From a checkpoint of a small self-supervised image encoder: activation quick_gelu, trained on aerial photos of the United States (SatlasPretrain).
Rows from block 4 of a small self-supervised image encoder, named by matrix and row number. Rows with one number belong to one neuron. Each number is 500 + 25 x the weight over its row's rms, rounded and kept within 0 to 999. All counts start at 0. Numbers have three digits each.
Before each neuron's rows are labels from the 100 images, of 14848, where the neuron reaches its highest value: "colour at peak" is the nearest of a few named colours to the mean colour under the peak. Only what is clearly more common there than usual is listed. The data: aerial photos of the United States (SatlasPretrain). In brackets: how many of the 100.
# fc1: MLP up (model.blocks.4.mlp.fc1.weight, 1152x192), inputs 64-127
# fc2: MLP down (model.blocks.4.mlp.fc2.weight, 192x1152, transposed), outputs 64-127

colour at peak: brown (80)
fc1.749:554522503494462473500500491450499494503516497496479478529531501514512548470504518496510502500503536503464508524512539516499508480501502493437513492480492508482520514510503518502528485486490498
fc2.749:480528510486495485497500541502482496479501527472491513517502527487472479465474533479504502507500511541450520493499476488481541473532520493495495547460506469479505496506495498495504484533507486

colour at peak: brown (65)
fc1.174:484518521507473432493539518479486493518516497499471498536507467529472496503481505495530520509524524505557522485488515511507525516506486538525490530481502503487512485552462458479478457532506505
fc2.174:486492495489540545491465493506509490495454481493509510508474518485488529499516537511464472484500497507454481514526480515472469520515543491525506491508478520492523513471505542533548527476523527

colour at peak: pink (29)
fc1.108:487519537487489501520523519481481500492442469520509543469509488496501447500462492515528501507480537528491491515466441489494506492520499484486475473489540525475474505476480491495469500464470484
fc2.108:509503482502508520496492522479498542472533501510464490529536544532430495492477527508492515531458469505482521479474506518487534488469472483487529500501493474497505508441478485480484533523510507

colour at peak: brown (74)
fc1.332:498493539479470442475499473519480472508511506519520510510456505483552476514470499487468491496562525486467437469483506490469486541505477463511462528477498525534529503505475489536533530529498551
fc2.332:435539510498479481503484459526538486509466490505503530483476494486523528512498506474524533472543488525499489472528485466490480493532479516535528477468486450553478518464515433463495508534528487

colour at peak: grey (88)
fc1.0:499494519498501485458514485545506509475486450487475457494515490533482496473471495495501539530494477484485437497477499474466497466521506451491529507478513490503531471479524558515502476508522500
fc2.0:506469548496553513509486531525490489501528518492495500462455533495485511507422508491504480491532507475493506493538462482524510508495526524522474495490534498510488465487497489504515512485507501

colour at peak: black (29)
fc1.431:515526508556486471505482499497508495500502511542500512479512492506543500486521513525504493492520470458528493482493555478516484462481491553509535506527474473475495485416513487529463470480522476
fc2.431:500490540496502494503465533484476490498521487499538512508507494478456523536484474491554497469467529527516526480510476512483515501519512475478504492450533509516495498513500475473496483506476509

colour at peak: grey (89)
fc1.62:514510528541498524484514473489477516488463512468502457518500457521504500476465490520469519542485486491482483481480500510480497503494493448530499484518454491524524509541491501477505457534490550
fc2.62:455492552499505553518471531490502466467540475475477495476476513520457479526456524523467519509494520506505524511479497498515504545517519497521484481548515498497464488487479444505469491449545494

colour at peak: brown (65)
fc1.236:488504488555413479473485469503515517541491506501501493528512524480537515493431505521506488486475487535530518482523501499491524529552498495511493508505502506520521475514529513472473489517520519
fc2.236:457529495497521487501523419521497479531507492499503491545502489518473486548535514498480473485499528521519481519486511502497498463516516524436505499513522499510522552490486527461507468476496497

colour at peak: brown (64)
fc1.601:522541508512504474488502511494506477507505471482473492502541515517494471468413501513527542470534557470540546512520451515499493460530491492528486557486469466477506493526498518458503499522473490
fc2.601:484536517524515516476513487514467552483449492511505489519455499512504560503542517484478496468499491506506505509496512527441524515479498493518534503491507491495511474471499523539460493526505496

colour at peak: grey (86)
fc1.58:505508488492480503530442483500487451494508494496479522489498529479520429471520543518497541525489484497476507482473494522484471497517494451513476514523446505488481526510463471454536499500505520
fc2.58:516528492518492521478468510496496546528466458506496454537471529529473510480479479475484448466509501546485511502477494466481539509484531515492488510509518522514485513503558526496481470507480506

colour at peak: pink (49)
fc1.275:525494483501512523496499493496533526473450467430499558494509473529448531498507496557496510535507504476477478520473519506469535511496495524499489502530479511467525523514494519500522535495532539
fc2.275:469438504451459530474498533500489502497512502518520494484519555477495495509543459489489483460512529481556471514508487487418531477492516481502492463504498496532520483477508485494443538523488516

colour at peak: brown (67)
fc1.355:474496506548496477476514535492507525476510488479516553503505496478461513540465558499488482501503516543494487486499507494518466504512499509484473506482507501487516489527510492502465512446526499
fc2.355:527474541465521522494522496492494517525525453472537483547514498533503504483543466517492517523488507461521534513456501494481522517483462517477517518483525475473544527467481474536518462564451505

colour at peak: grey (87)
fc1.583:457476531475478490522531515552512473465514521545533510482524489519513489488511505496516463486455454492522531505486474486476431511473523543469506497480508470507519456471525502528468486486503522
fc2.583:525520494539509471522457484465500508498505481541477534469493488509506483491475490530511507536523533504500501558513511502512515465540470500520497497553516510464501584494472483487501517542509478

colour at peak: brown (68)
fc1.338:462472481435508490499473493457511512500526478461530522506509474504494502478494500509538464549466487512468443516503475503513506508520502479523471560471492492488488571532460519481501468461533518
fc2.338:476528506520523494453502491561490447496493518442535520529468518509478484492494502504443528474533496523485509500507541522495522483507470466472518481488482488496508503512467502543510490516519467

colour at peak: brown (62)
fc1.131:499465535450500467509550518542511506466536473477492487502464523482568527466489523522519520533533510499456525485498536496495490497475536502517504457510481515493570478492465507461491526522493502
fc2.131:542497463504477494516476507559476501530476526483522460505509493463450528512524506484442475499464529493470537464477517468488529476526491494501471481486502528469489526494518468521538535474504455

colour at peak: grey (92)
fc1.495:493510497482450516509528501523511505506519506539497537494471516489521433466501491504537520450505496493526508497488489549473558498527492540487509494528498490509491526482502491481494522512527514
fc2.495:496479486554536502484486477467458509491461439501493486504530507489470543497508476514457465555542513507436531480529534460512479522508465477484514536453534488494512502512481521528495478503516531

colour at peak: black (46)
fc1.41:465460504534495492489464483560516457456516515496511521520510480480506471494481524477490542470508521498519445487515493478496481497497515464525547514456503486517528442495493479470490497487458533
fc2.41:553493504480483509523494494459494483488530507481482498491524495455518505513485493500531495471486502527477530505482511476548470466459484492491467495500556448517524491502490516470501477517498495

colour at peak: brown (63)
fc1.60:487468500528498513468453486492498544503498512512528524513512473450472482479483530472521483492519472519524513483470493517502527500530514500498509530530520506508517468537564465493525503492477482
fc2.60:473514523496516497508489527510470507517524510501499515513509503478508476481562500473474495541479522532466508509540504484526483518503446455498496463480532497456507502499443499490547489483467506

colour at peak: brown (71)
fc1.439:509512512497485456498513481454521501470493491526521480457499502500491532489537533488520512482458485505523491488502570508507488481507489468510485474497506496531484500482532517504488520509472542
fc2.439:527523539467491545500522467548496516541460490496529517502522498531478499504504484502466482539546508536491522512490537550530469506522460492499470492502483518549549492496499504454494451497519497

colour at peak: grey (86)
fc1.11:505489487503501518524539483514534488523514479500475503464526499527541508521562459528472523507461484514487527438507519518507541493441524476476499495482509531479504541487513461473522516455529465
fc2.11:482472518511458483488485503496468490459501513501519464514457531481506473516468512495495506520505520498508489515483498488492516479530479533515478470530478502505498496484500494486484497534461454

colour at peak: grey (86)
fc1.548:472501509508512539483476542502521495459480513495494499519506480483529513516504521539485477489539474479480518495495483496444522545514510489470513514466509522499499527509497496534534475533515527
fc2.548:462493507497490474537545471513502471522522520485487488488474473518466496485528525491542477464514498543485483464509538493511455504455492491467513512494491504489510453486515539550484544511461518

colour at peak: brown (67)
fc1.55:464492533522449524468525496516482530499486464510503506501536554477473521535484471497488496477496535509516542536510511521507537523501503506524481513514505460512536538518543500440530507524495514
fc2.55:493484474468524524519501471491497489496471499494487499496484490534495486459490505471515499522467496491503468480544487548489477475472475515494549499480488517518539490489493496556501484453497471

colour at peak: pink (36)
fc1.153:491501466450512489531538562551480503504477479464494525480511490482475490562533502518545515463463479512500560503473540535494502490450523473536457481462498506539512478523496485487508515496503502
fc2.153:526497531462445545450487470436482524512534498505510463533531520499517518496512481503469524511507511500453494567519517464482495505495463487477496487518489499518492500490520540533524494491473505

colour at peak: brown (65)
fc1.308:509492488459483521498468479486468490502488506513497505474500485514505487519461477515529532505504536498525461480479504502447517515498499467538460505492520525485485537503536526525496471486539543
fc2.308:461495539484540511462492547514492485482500523503514480530486480507516467496538497503475515479504492504497549520497512483485493501535461522484475440448481498530502503491497516530510522509524447

colour at peak: black (29)
fc1.568:483466537519475532487480439517492487473540499494539498508511498503472491485501505427506521481462466470454510533510551493519479477587498506488485520494523474523498488488536517504511494518487515
fc2.568:512457527527486455493511514499512507490533492515535510526493450504486487495455482505526511456525522488493491508458539480489531563506482507485495488502441525508515489530537519493460537479457528

colour at peak: brown (71)
fc1.416:514521487502492499446497525488510510470511466503464548503496481502527505487492529519525540474527496488482504536481468565506483498469483548522461489478480537511499472487476474508537473447479528
fc2.416:498490531450513518507514479500555512527489518481524452477470532537463478507473481487485490499494526492482512448523510440556474480520508475450548531438513501520499532524507535500496497515499464

colour at peak: grey (89)
fc1.511:491480519550495503488506495488500501503504484446481508482552452480445500507464461550532500493475482507451462525501500506462514489495524486496465469550475511499508530504500509479537538521544543
fc2.511:527509488492520533498468488541469531499489515493536471502461529496466482505520528481497489540458510532491534468510512514515535547515543475505479533537532483509502435485499502485482454484471489

colour at peak: brown (71)
fc1.4:467494492482472470501516508496503518508487468504513497520457487511520467517510529516496504528485452509463490476487548453503520472507544528531488505532485493527506528510508511494535505485502515
fc2.4:486511534536502543515464517488470447486539502473443497525494508525534535495482486527501474489480499488476517476540480511487480485520462514533499494468490512495440504520479526517476468497487469

colour at peak: black (27)
fc1.670:495472491486493536524498466540501520511465504479481480522530485493512492479540469498493450476499491560491498531479558517526478527527517543525478519517509485502468518500493532535517498484511482
fc2.670:505513534534487504480486452503534495492487501508509530464442509514471480540519475507504510479513536523530498472509497458502531494475502477484511474480529513501535447540517473475484487470518490

colour at peak: grey (92)
fc1.482:510508452535513490507518460526522555534480473496547485516523464505491488483532516465497501458457519465523462492514507459514476491477487491504523481512499500494459455516521477510506488515461476
fc2.482:537494523484476550483515516513520478467477478455477543504491498511515482495492522527540544478519462476539487481503500534506499507485487490443516521486504466504546492506470474463516479495503485

colour at peak: brown (62)
fc1.20:501498509511503492459515533495519481448494507521532505503506552489488480531501523497490498524512523524512485510518523537571514480530488446522477504484481503459488521490472502508457527523533494
fc2.20:508493504460495474533501510476516550486487475453480483530501493531499499468470508538516519481501503526448553452505482531434500514454496485501506490493489461520499497499449500531515475476503540

colour at peak: pink (33)
fc1.368:477520458503511487506511511515513510507492509516445458481506497478476465483522527488540507512504483482498469503572520548454507492504535493501539531522477511468555510517548485497534530490508497
fc2.368:514531516522461515527511513448523473519468525491494496548489571509516523486448459484513503506474515489512538511509499518523528482523463522520490453487495473537455513482455501509470482473503460