Rows from block 2 of a small self-supervised image encoder, named by matrix and row number. Rows with one number belong to one neuron. Each number is 500 + 40 x the weight over its row's rms, rounded and kept within 0 to 999. All counts start at 0. Numbers have three digits each.
After each neuron's rows are labels from the 100 images, of 14848, where the neuron reaches its highest value: "responds to" is what is common among them; "colour at peak" is the nearest of a few named colours to the mean colour under the peak. Only what is clearly more common there than usual is listed. The data: aerial photos of the United States (SatlasPretrain).
# fc1: MLP up (model.blocks.2.mlp.fc1.weight, 1152x192), inputs 0-95
# fc2: MLP down (model.blocks.2.mlp.fc2.weight, 192x1152, transposed), outputs 0-95

fc1.347:503497539507447471479475520473506512489553573529533532552527433472458515527486435468509540503488549471460459495560506541464484557481493508502444544459568493513500461513518495519500476415511580548479455580524495532592546485571418508480433494499520523460473501509477491567504467470440438527
fc2.347:471512435570516597588504463476508507515567483505511464484497516494525508564509537469537420541528391510513469545555499484489501548523470521424475412506438568456529451485537578552509515554481467476502514430447447497504565474514456477482500521523521472494468492515501511462554533468524517535
responds to: crop field
colour at peak: black

fc1.333:519507517543503525496435465531421469453462466428442510470464516513463537526451466539419499544568537542485478541470575471570498466445496463551550505551558479577497522489466445501527449471487468524507462543520504513452494458545514492508449550429467485597461537495465468519487501568539529393
fc2.333:535550494488535453541526447479494497504496550523492483527564485470476511530494514521511469435475441465518507521482458544436499510412518522475415571500442466478498495451509481542504483534491445510433504464463559489470486487471444561476520458478506510437557494559417557483487500564484456585
responds to: crop field
colour at peak: grey

fc1.132:518478508529422518548433512530494481521467420548423525521528482539516541458521430543501570533475486488516559551474490427426464436512511561456446503495516506499469510535487447565547535516429518529450428455528445471510556473516513514466466506498537475446531458494554545482421500570543530487
fc2.132:514456558463487458534518525489513530502584534520519489485513431491522480561521497553456470549510540473449433487395452576495516517483493376548510474421545435436504435479539531496487548512555554461581483494543498561484506490470447508506541443489500583498461480543517513490509482528489437503
responds to: crop field
colour at peak: black

fc1.104:485569565500508490516477412512437452508576448503477511502494523479477509521510481489434556498465419518450503446524519559440531579509471561520503573548508564483541542531504559513493529473498510483464508461441523562516474471460434477497417517468428501507396511495494542528464479503491520508
fc2.104:525528505520521501493555491535465468484492613578569501459582422442448476466538492509525506575488488534492512528514485440452526473463450490466520549388502457507501513554521521505517419529485543503468435506506536454561442469447521477522556460487500448533471483479503449518510494483483563510
responds to: crop field
colour at peak: black

fc1.84:521502490472448542540483453512545538533512504491580486541458418522554500518467526452487519484508515510516572533496518485490471535482521505520534564418483476548490506508476496519519520531464466525578449473426494452460503543481499558486480508531481475417493519544543504475534473463445527478
fc2.84:460522492540537510429525570481477481474529517513423514438486539529475488512512472536422507522506496543552497461558485488489509471498437493452528485520535466437522525506540588513435578493521578494531528468525519614418536435532542470512483518448545516564475468478460476537426492462498518523
responds to: building
colour at peak: brown

fc1.262:458523528489516567453545498451526561521494505562540494529481479527441480523512493552478542491464504576513468421552532501538479497520489491533457614441514540468507446487518509483525415496577556458503545452494471484554478512561496527500434526516508518504468470603464490509475544479409432525
fc2.262:545469450510552486596519415511534465493523490511496570551545507457490544545513505503500478378561459450521496529529527457502484474476510518535506525453511545480536433555504450535520392452506463514517500447519480433409459520542512528484509551543480429538538478465486535457540467525487551550
responds to: crop field
colour at peak: black

fc1.279:559515445514452519529548528371490489528486482588472452478540436542502536460468433464513611431497471435490493421504491595502511411545539493492557501510494596530530504521510606519550496504522452489505488532535509464484496525483540502514499516422462527524533532478527477469533438530465458430
fc2.279:484514567516553554503443480539536543534445499438547518514431469524473459582555531465455511558570460574511580558495582503550468556447489568541476481486528487485486462539484450430523481565485457468553446514458458514442541531478464496504512523482547537509540494498470568526484515452459518589
responds to: building
colour at peak: pink

fc1.638:518515488463505506456482425528517488538455483529507567498464507511541523452483533505520576515585487516500501424552479488501472497500517495470533513507549445465453534490515507567572496510492461528561522504474514445491514537484545460474500518427489461454561463443524549447521532491436547424
fc2.638:511552450517487495490511543447444489479571506486513512529536492423549491549497424539517429508430418522575498492479511589484566427480508552448480491512496522551451415479443524493506493487491533502510483520504563486471510459526508524576520509478480571479482497452466506502542502514562503564
responds to: building
colour at peak: pink

fc1.388:523575475496480460523485438487414516537461493523485529538487564436426538557478524451482491431496440547428485533489557478504511512518575447524510473488487479518511522423497497519491487466480485415446450430471539511542509501523450452551435555451502482478442494540471553531480477533476493473
fc2.388:462479493453450500445540471476544522516476573541510499412514586448523587565510519433511522485527451486525543502493545501501492490524514493434556574464483559476490540455500544479518471538519445529534497507525457483460552413535522471443565462561588529457538543525455431398496534451571513481
responds to: crop field
colour at peak: grey

fc1.628:521535535504448508511499497570553460550499493523455480494531530469495397543558454501463492447468460510477474505534491502488525512451495422542487458494547536515561495455497504433592400508501489477536495447477478519487556547489492530491543521507578515538486510487409471461519430521432481476
fc2.628:484472522508520463489550506508456456439523502521568524495414505580529520546458498573483492588535538518500417534392508492584455576502499493481558473520496461516438525540468484510404534459457467496483607494529466561512492453386548488491549581533528455476476435511564533497460500493487526472
responds to: building
colour at peak: pink

fc1.565:458519522550549478544502495534571513469518484517571471440528522536570497528526527500489524490506465503446473508468468493471480431378535524493518486507525467450426466567393506572465441518554468512547478515593465519445565501487442540517457475555553544425470488526529478478503399515508517417
fc2.565:567516440483492535484465511561519446510457473517563453494496519503538441529451490509488516472543525510515517498471416524536544460556412545496461528450461550607469575498475475470516426425537553543504527512468508460497454450445494498530481471575479478479505496514418549467564470544435552443
responds to: crop field
colour at peak: grey

fc1.362:508520467478566509509436451491539567517456575458564559526493564499525486405461479485506406504497445475478493488481597496510455571565566453465504503474495484496497522515518543443539545489535599453467489558483535520505508504450463526449508479503500431522512518523575517586488402466565549498
fc2.362:509559491492463504414505554558554461459487469535437516495526493555511494573555537507522452504524555489508533603472512463508541514511413538511490479483483462446537518478470483488498549451553427477526484511474481527494487407497484446466420470437542592598550508497442529464516572503533469469
responds to: crop field
colour at peak: grey

fc1.163:424507575548482501531493498519480540514596446539456470488540501486502487529523506511529552515437406534452541489461427451564487564511490516466522531441518521491512456506504509481505466432553458544485416482488501492536485421545501525557485499458551537493470441456462448552454564460509498503
fc2.163:510511469473520479552540518498446506519542511537478536490446510532473496549485459565478429508493528439538464483464486590448511498457521443445487482485541442469477445520486490514491521528505480523501572446514570463448518522490538457433565522492454467458547559517547557558493532538484541553
responds to: crop field
colour at peak: brown

fc1.92:482521620440556536511483505506541406543443546516536517483491567482601421524543522552484566522463428531486465500480512552444528417514467540513490552480502555473533465472530482494483488507511432496497540501469492443490528523463495432399547500535551466524410430453536450501458508454467516562
fc2.92:525506503446415467537481448543509581472470546499463481523570483504440457524512515578483553472429521483476509514536581575523547521479481460515533442468439517488538462562520503485548560454508532493477428476569559480440436486538470600561589445455469523411516515491537576549541538508485489474
responds to: building
colour at peak: pink

fc1.242:504583505498501501558515496490476490538433572498497530518574506438534501463502440537508559441533494474506513477517464526541525439517561467518437506474430413508493556498473553442542464436484586520508476541511488469573480495498464512523494493441455529530509454462543487498521472548448519466
fc2.242:554481497526504538507464538580460500470505485558458494438446496507407457475521552462468412513536477545523551515562484445485466531473499550501539468531497542461533462560429473522508468475511460569501505465530527442389524512472521525520497509511487543492456508427500464498536478542524456449
responds to: building
colour at peak: pink