Weights of a small self-supervised image encoder.
Training: muon at rate 0.0039, batches of 256.
Data: 50862 training examples, 62.4 epochs.
Rows from block 3 of a small self-supervised image encoder, named by matrix and row number. Rows with one number belong to one neuron. Each number is 128 + 32 x the weight over its row's rms, rounded and kept within 0 to 255. All counts start at 0.
After each neuron's rows are labels from the 100 images, of 14848, where the neuron reaches its highest value: "place" is the part of the image that holds the peak. Only what is clearly more common there than usual is listed. The data: aerial photos of the United States (SatlasPretrain).
# fc1: MLP up (model.blocks.3.mlp.fc1.weight, 1152x192), inputs 96-143
# fc2: MLP down (model.blocks.3.mlp.fc2.weight, 192x1152, transposed), outputs 96-143

fc1.537 [115 140 178 137 144 113 149 115 129 140  97 132 128  63  78 130 149  98 147 162 131 176 140  79 158  75 121 123 111  79 119 136 121 143 136 186 127 128 170 137 145 132 153 137  91 129 113 135]
fc2.537 [155 116 157 124 122 129  81 140 151 108 152 185 153 110 133 119  94  87 162 101 142 151 104  74 102 186  80 119 137 130 105 162 122 107 149 119 132 153  69 118 179 152  76 160 133 145 149 137]
place: middle left

fc1.318 [139 111  87 101 110 143 152 199 134 149 120 136 111 167  99 112  92  55 176 121 140 154 104 130 195 127 105  94 104 150  76 162 153  98 132 123 153 213 117 182  98 152 140 121 119 107  86  84]
fc2.318 [140 119 141 182 138 164  62 119 121 124 103 111 192 119 150 178 129 121 100 130 123 123  99 110 125 153 137 110 147  84 168 127 174 132  99 157 131 101  80 192 140 142 109 107 155 123 170 154]
place: middle left

fc1.275 [ 64 132 131 138 196 118  77  84 122 115 190 131 127  79 174 144 163 100 156 106 178 139 133  98 113 171 148 102 142 147 176 145 151  88 155 116 152 155  94 159  91 166 120  99 147 106  82 104]
fc2.275 [110 112 123 141 130 107 109 122 121 160  51 148 130 169 193  85 159 125 113 156 106 113 112 226 144 119 182  98  99  94  70 126 104 191 149 140  70 179 135 118 148  81 172 117 172 151 148 169]
place: middle right

fc1.614 [115 140  81 142 113 111 135 143 165  51 120  89 108 103 153 211 124  90 107 140 120 143  97  99 162 143  93 143 157 134  20 163 183 124 152 160 105 111 108 132 135  57 125 119 126 121 137 134]
fc2.614 [139 150 188 215 142 144 142 113 112 207 165 183 135  92 140  65 150 157  68 136  78  89 177 183  83 164 160 155 151  77 106 148 129  57 124  77  86 116 116 132 121 124 135 134  77 127 144 138]
place: middle left

fc1.638 [ 56 109 194 139 154 143 102 199 138  86 119  82 136 141 113  82  98  48 102  77 120  92 141  99 155 166 105 114 154 156 154 164 111 104 181 122 114 107 126 188  66 163 143 134 120 134  79  87]
fc2.638 [160 149 119 151  86 143 139 129 152 128 129 120 120 146 107 102 138  85 149 151 138 134  94  95 112 171 126 136 102 117  97 126 152 169 107  95 140 182 161 168 155 119 169 125 174 135 165 124]
place: bottom right; middle right

fc1.600 [124 117  88  92  98 130 158 139  98  95 140 127  74 187 185 134 149 110  86 115 189 166 160 184 172 150  62  40  47 176 147 132  95 113  73 143 115 131 172 114  68 165  94 131 105 113 121 148]
fc2.600 [164 102 132 148 169 112 111  61  88 161 101  93 151  80 179 105 107 142 143 177 144  93  90 126 123  83 187 150 168  51 155  97 144 110 134 111 114 153 111 146 135 137 141  97 175 130 201 154]
place: bottom centre

fc1.492 [137  93 127 134 122 126 167 107 110 116  61 158 138 136 104 101 136 128 158 124 121 116 128  75 108 163 133 137 174 153 112  98 145 109 114 125  89 177 117 150 167 152 111 135 111 140 154 139]
fc2.492 [140  82 164 164 128 159 134 111  91 129 123 118 113 148 183 102 113 150 137 191  86 160  99 153 144 113 111 182 162 148  72 158  80 144 174 134 159  98 152  78 111  90 135 124 109 131 100  73]
place: middle right

fc1.197 [ 88 136 109  88 139 184 158  92 108 106 121 162 187 147  91 131  71 167  96 160 117 167 115 144 105  86 178 154 149 144 111 211 102 110 160  87  97 177 137 125  83 125 106 156  78 143 167 135]
fc2.197 [129 115 163 148  95 160 121 178 168 142 150  88 116 121 132 151 156 167 180  81 136 143 112 132  78 119 104 130 124 112 161  92 138 124 118 101 122 114 106 113 160 161 138 101 181 151 122 116]
place: middle right

fc1.419 [ 89 125 108 116 125 112 140 148 121 119 115 125  85 127 162  74 137 101 118  91 157 178 181 137  55 104  99  91 132 101 169 120 152 102 100 149 103 119  88 182 123  83 143 106 164 128  92 159]
fc2.419 [150 160 124 114 155 176 111  70 138 108 168  78 182 163 134 120 108 165 193 183 178  85 130 108 179 117 125 112 154 164 168  89 161 101 158 131 137 127 119  87 156 143 114 104 142 109 166 113]
place: bottom centre

fc1.100 [182 151 125  89 110  87  55 183 142 184 128  99 142 150 159 135 137  83  84 162 154 145 132 152  94 149 147 123 188 125 138 158 117 122 114 128 115 136 132  79  77 121 132 143 155 178 124 119]
fc2.100 [145 153 134 120 102 113 124 151 140  91 110 164 110 162 105  42  42 158 116 171  54 127 120 166  63 106 127  86 103 174 112 111 123 154 102 116 150 117 150 107 135 177 137 133 108 106  73 113]
place: top left

fc1.57 [152 127 142 156 155 186  81 145  97 157 130 120  99 163 102 156  85 127 163 122 155  92 215 115 170 112  79 107 154 119 100 189  79 198 124  73 152 167 148 130  97  91 140 123  90 171 180  51]
fc2.57 [ 99 117 136 133 116 110 165  87 125 143 136 129 133 109 129  80 178 113 123 143 169 143  97 178 104 131 185 123  91 120 139  20 177 117 115 130  98 127 151  97 115  98 105 184 166  92 107 120]
place: top left

fc1.431 [141 127 128  62 167 145 101 127  64 107  88 124 170 152 149 129  78 141 122  55 133 145 139 109 139 110 159 149 113 153  83 177 144 101  80 174 113 109 136 171  79 144 184 122  87  82  34 138]
fc2.431 [ 87 131 185 154 105 161 144 178 143 104 140 101 155  81 148 155 143 121 123 130 206 149 127 174 155 132 117 109 151 124 158  99 137 128 156 183  75 160 108 124 142 182  62 118 163 141 155 148]
place: middle left

fc1.30 [118  80 152 164  79  63 110 112 150 111 118 199 145 155 101 168 190 154 128  95 131 141 113 106 122 125  90 162  92  88 160 150 134 128 103 162 119 130 152 178 191 142 141 139 138 111  57 126]
fc2.30 [171 176 164 141 149 139 140  87 129 167 131  56  93  74  94  42 112 136  85 131 164 101  54 162 120 180 138  99 132 153 124  98  79 128 144 148 130 134 134 148  84 104 150 152  62 127 148 166]
place: top centre

fc1.200 [118  97 115 140 148 103 135  91 143 134 159 194  73 126 122  98 127  89 162 144 119 101 122 164 155 138 157 108  95 101 153 168  85 143 156 133 146 147 126 190  98 156 139  42 131 184 117  78]
fc2.200 [119 132 125 108  91 107  80 161  45 117 110  81 121 121 118 148 114 158 132  99 125  73 138 136 102 108 148 134 154 109 113 116 152 138 152 108  91  88 126  66  91 124 104  86 156 155 104 136]
place: middle right

fc1.38 [158 155 115  52 151 125 131 186 139 121  98 116 160  96 129  95 142 115 169 130 115 136 147 133 103 171 114 129 115  79 165 119 114 182 140 116 170 100 161  99  89 120 120 174 109 119 127 126]
fc2.38 [148 124 115 140 146 113 163 187 109 102 146 148 154 120 112  73  89 152  86 126  87  97 120 144 103 129 127 114 159 121 159 124 112 168  99  95 146 101 156  74  70 107 207 107 137 106 134 121]
place: top left

fc1.656 [148 127 100  61 156  45 139 134 173 143  86 164 116  75 171 105 158  96 149 191 150 139 156 195 127 132 107  97 141 172 109 149 107 142 152 110 135  96  55 110 138  96 117 111  76  98  68  98]
fc2.656 [190 204  87 164 142 155 165 152  97  88 146 161 193 127 101 135  89 139  91  65 145 147 117 103 165 116 126 111 136 106  91 119 148 128 101 136 170 143 156 107 102 193 146 131 174 195 175 151]
place: top left

fc1.626 [164 179  91 199 151  90 165 140 154 126 146 129  91 140 114 119 133  78 136 190 113 163 197 117 100 162  96  98 104  72  78 184 119  37  93 152 152 141  68 138 141 136 109 155 149 168  89 152]
fc2.626 [ 94 102 108  92  96 189 117 187 107 146  82 152 117 136 155 113 153 136 148  96 138 147 176 134 180 121 151 154 131 172  96  81 100 154 141 132 135 136 126 153 115  95 129 125 136 108 166  92]
place: top centre

fc1.235 [ 73 129  73 108 151  83 156 145  84 103 132 132 175 166 117 109 147 118 157 117 102 183 111 103 176  78 198 167  99 196  51 175 146 162  97 101  61 168 132 127 152 151 141 134 136 112 115 117]
fc2.235 [201 153 148 113 148 171 121 134  95 122 156  99  80 113 207 131 127 155 131 123 125  67 152 110 121 103  98 113 125  95 151  71 159 117 136 193 168  84  89 168 100 149 139 132 146 101 138 136]
place: middle right

fc1.171 [115 109 122 156 164  82 176 140 121 117 105  53 190 105 176 171 127 137  56  58  99 151 139 106 157 117 184 124 126  99 128 148  93 123 161 107 115 113 137 152 121 156 172 115 131  84 139 104]
fc2.171 [159 118 168  79 115 154 118 138 131  96 114 164  89 100 168 145 144 144 140 108 106  52 103 136 104 128 156 151 132  94  95 171 168  75 146 187 104 100  60  58 174 134 160 201 115 120 154 135]
place: middle left

fc1.66 [120  37 128 151 121 126 123 136 185 110 101 141 134 141 164 142 119 166 122 119 100 148 112  99 153 123 124 159 135 103 171 179 128  86 131 139  84  93 149  98 193 126 204 143 195 125  98 154]
fc2.66 [ 86  98 119 111 126  56 109 151 110 144 109 157 111 123  29 164 166 158 171   9 110  62 128 125  97 131  88 102 126 145  88 180 129 148 158 133 193 172 104 162 140 115 101 126 168 151 126  79]
place: top left

fc1.420 [117 106 115 165  66 122 178  94 140 100  77  70 116 120  95 134 153 156  63 191  93 149 156 124 129 130 167 165 102 102  97 121 125 144 136  80 132 142 133 160 129  91 166 153 100 124  92  67]
fc2.420 [125 182 131  77 133  85 153 166 129 168 144 139 123 132 174 126 168 113 106 132 190 155  85 166 163 145 164  79 188 145 131 112  93 175 150 128  95 136 134 117  91 180  66 134  81 159 115 153]
place: bottom right

fc1.311 [112 160 154 117  93 104  75 106 151 115  91 122 158 173  59  93 117 142 150 153 155 185  91 142 105 179 102 149 187 133 103  99 117 143 148 167 154 156 155 124 117 169 181 144 158 159 111 140]
fc2.311 [ 86 124 125 186 147 124 167 139  82  54 154  79  86 146 133 115 134 149 141 155 108  65 142 127 134 149 109  67 121 118 144 145  78 103 164 105 132  99 170 108 202  74  89 111 173 121 138 124]
place: top left

fc1.627 [120 116  71 165 170  99  82 114  95 132 151  98  98 130 124 143 185 126 146 196 157 150 122  94 177 102 117 127 184 171 147 119 151 115 118 140 135 100  60 148 118 110 184 185 124  92 125 109]
fc2.627 [117 153 147  84 170 172 136 159 118 134  66 133 112 116 105 113  98  79 140 129  79 190 212 107  61 175 173 121  97  98 122 152 105 142 142 164 147 101 124 102 174 197  98  63 128 130 157 183]
place: bottom right

fc1.766 [ 76  77 114 109 159 108 121 145  96  96 111 102 126 167 174 113 104  95 143 112 118 161 162 135 121  63  99  98 161 127 163  78 199 125 152  86 139 119 125 128 178 113 122 121 137 103 133 179]
fc2.766 [157 161 143 121 179 162 161 109 195 115 159 156 132 107 116 131 111 153 116 134 167  96 164 107 147 127 167 158 113 142 121 161 113 116 106 192 116 110 114  70  98 126 100 190  72 173  85  94]
place: bottom centre

fc1.351 [159  98 138  64 185 100 122 164 104 122  54 181 106 135 148 132 169 141 201 205 152 153  61 108 113 106 122  95 122 128 179 120 131 103 113  47 132 134 169 133 109 105 131  82 192 128 157 115]
fc2.351 [171 112 166 139  93 148 103 116 128  91 156 108 144 160 150 120 100  53  86 125  87 167 131 111 131 186 208 161 107 137 104 198 112 134 140 125 108 150 116 131  77 121 179 129 141  99 141 125]
place: bottom centre

fc1.505 [120 105 160 176 160 101 153 109  93 113  71 152 126 109  73  95 162 117 104 140 100 127 169 137 144 131  87 176 100  63 149 193 123 187 118 118 148  99 126 122 138 156 140  88 168 145 129 110]
fc2.505 [133  52 117 157 143 100  90 133 167  80 180  63 165 100 158 127 135 128 146  74 120 100  56 124 150 119 186 124 155  92  50 143 126 100 104  85 105 170  81 122 140 125 108 143  91 154  82 142]
place: top left

fc1.227 [125 151 145  49 145  80  89 133 115 163 182 124 137 133 170 129 146  90 148  64 117 168 106 130 118  99 134  90 103 168 206 113 170 111 129 143 155  60 158 136 121 131  72 140 142 156  96 164]
fc2.227 [106 109  79 107 112 210 174 140  96 101 128 102 139 142 103 122  97 138 160 150 145  87 167 127 134 173 113 151 120 131 127  54 102 169 143 134 119 109  82 131  94 102 137 117 147 125 125  84]
place: bottom centre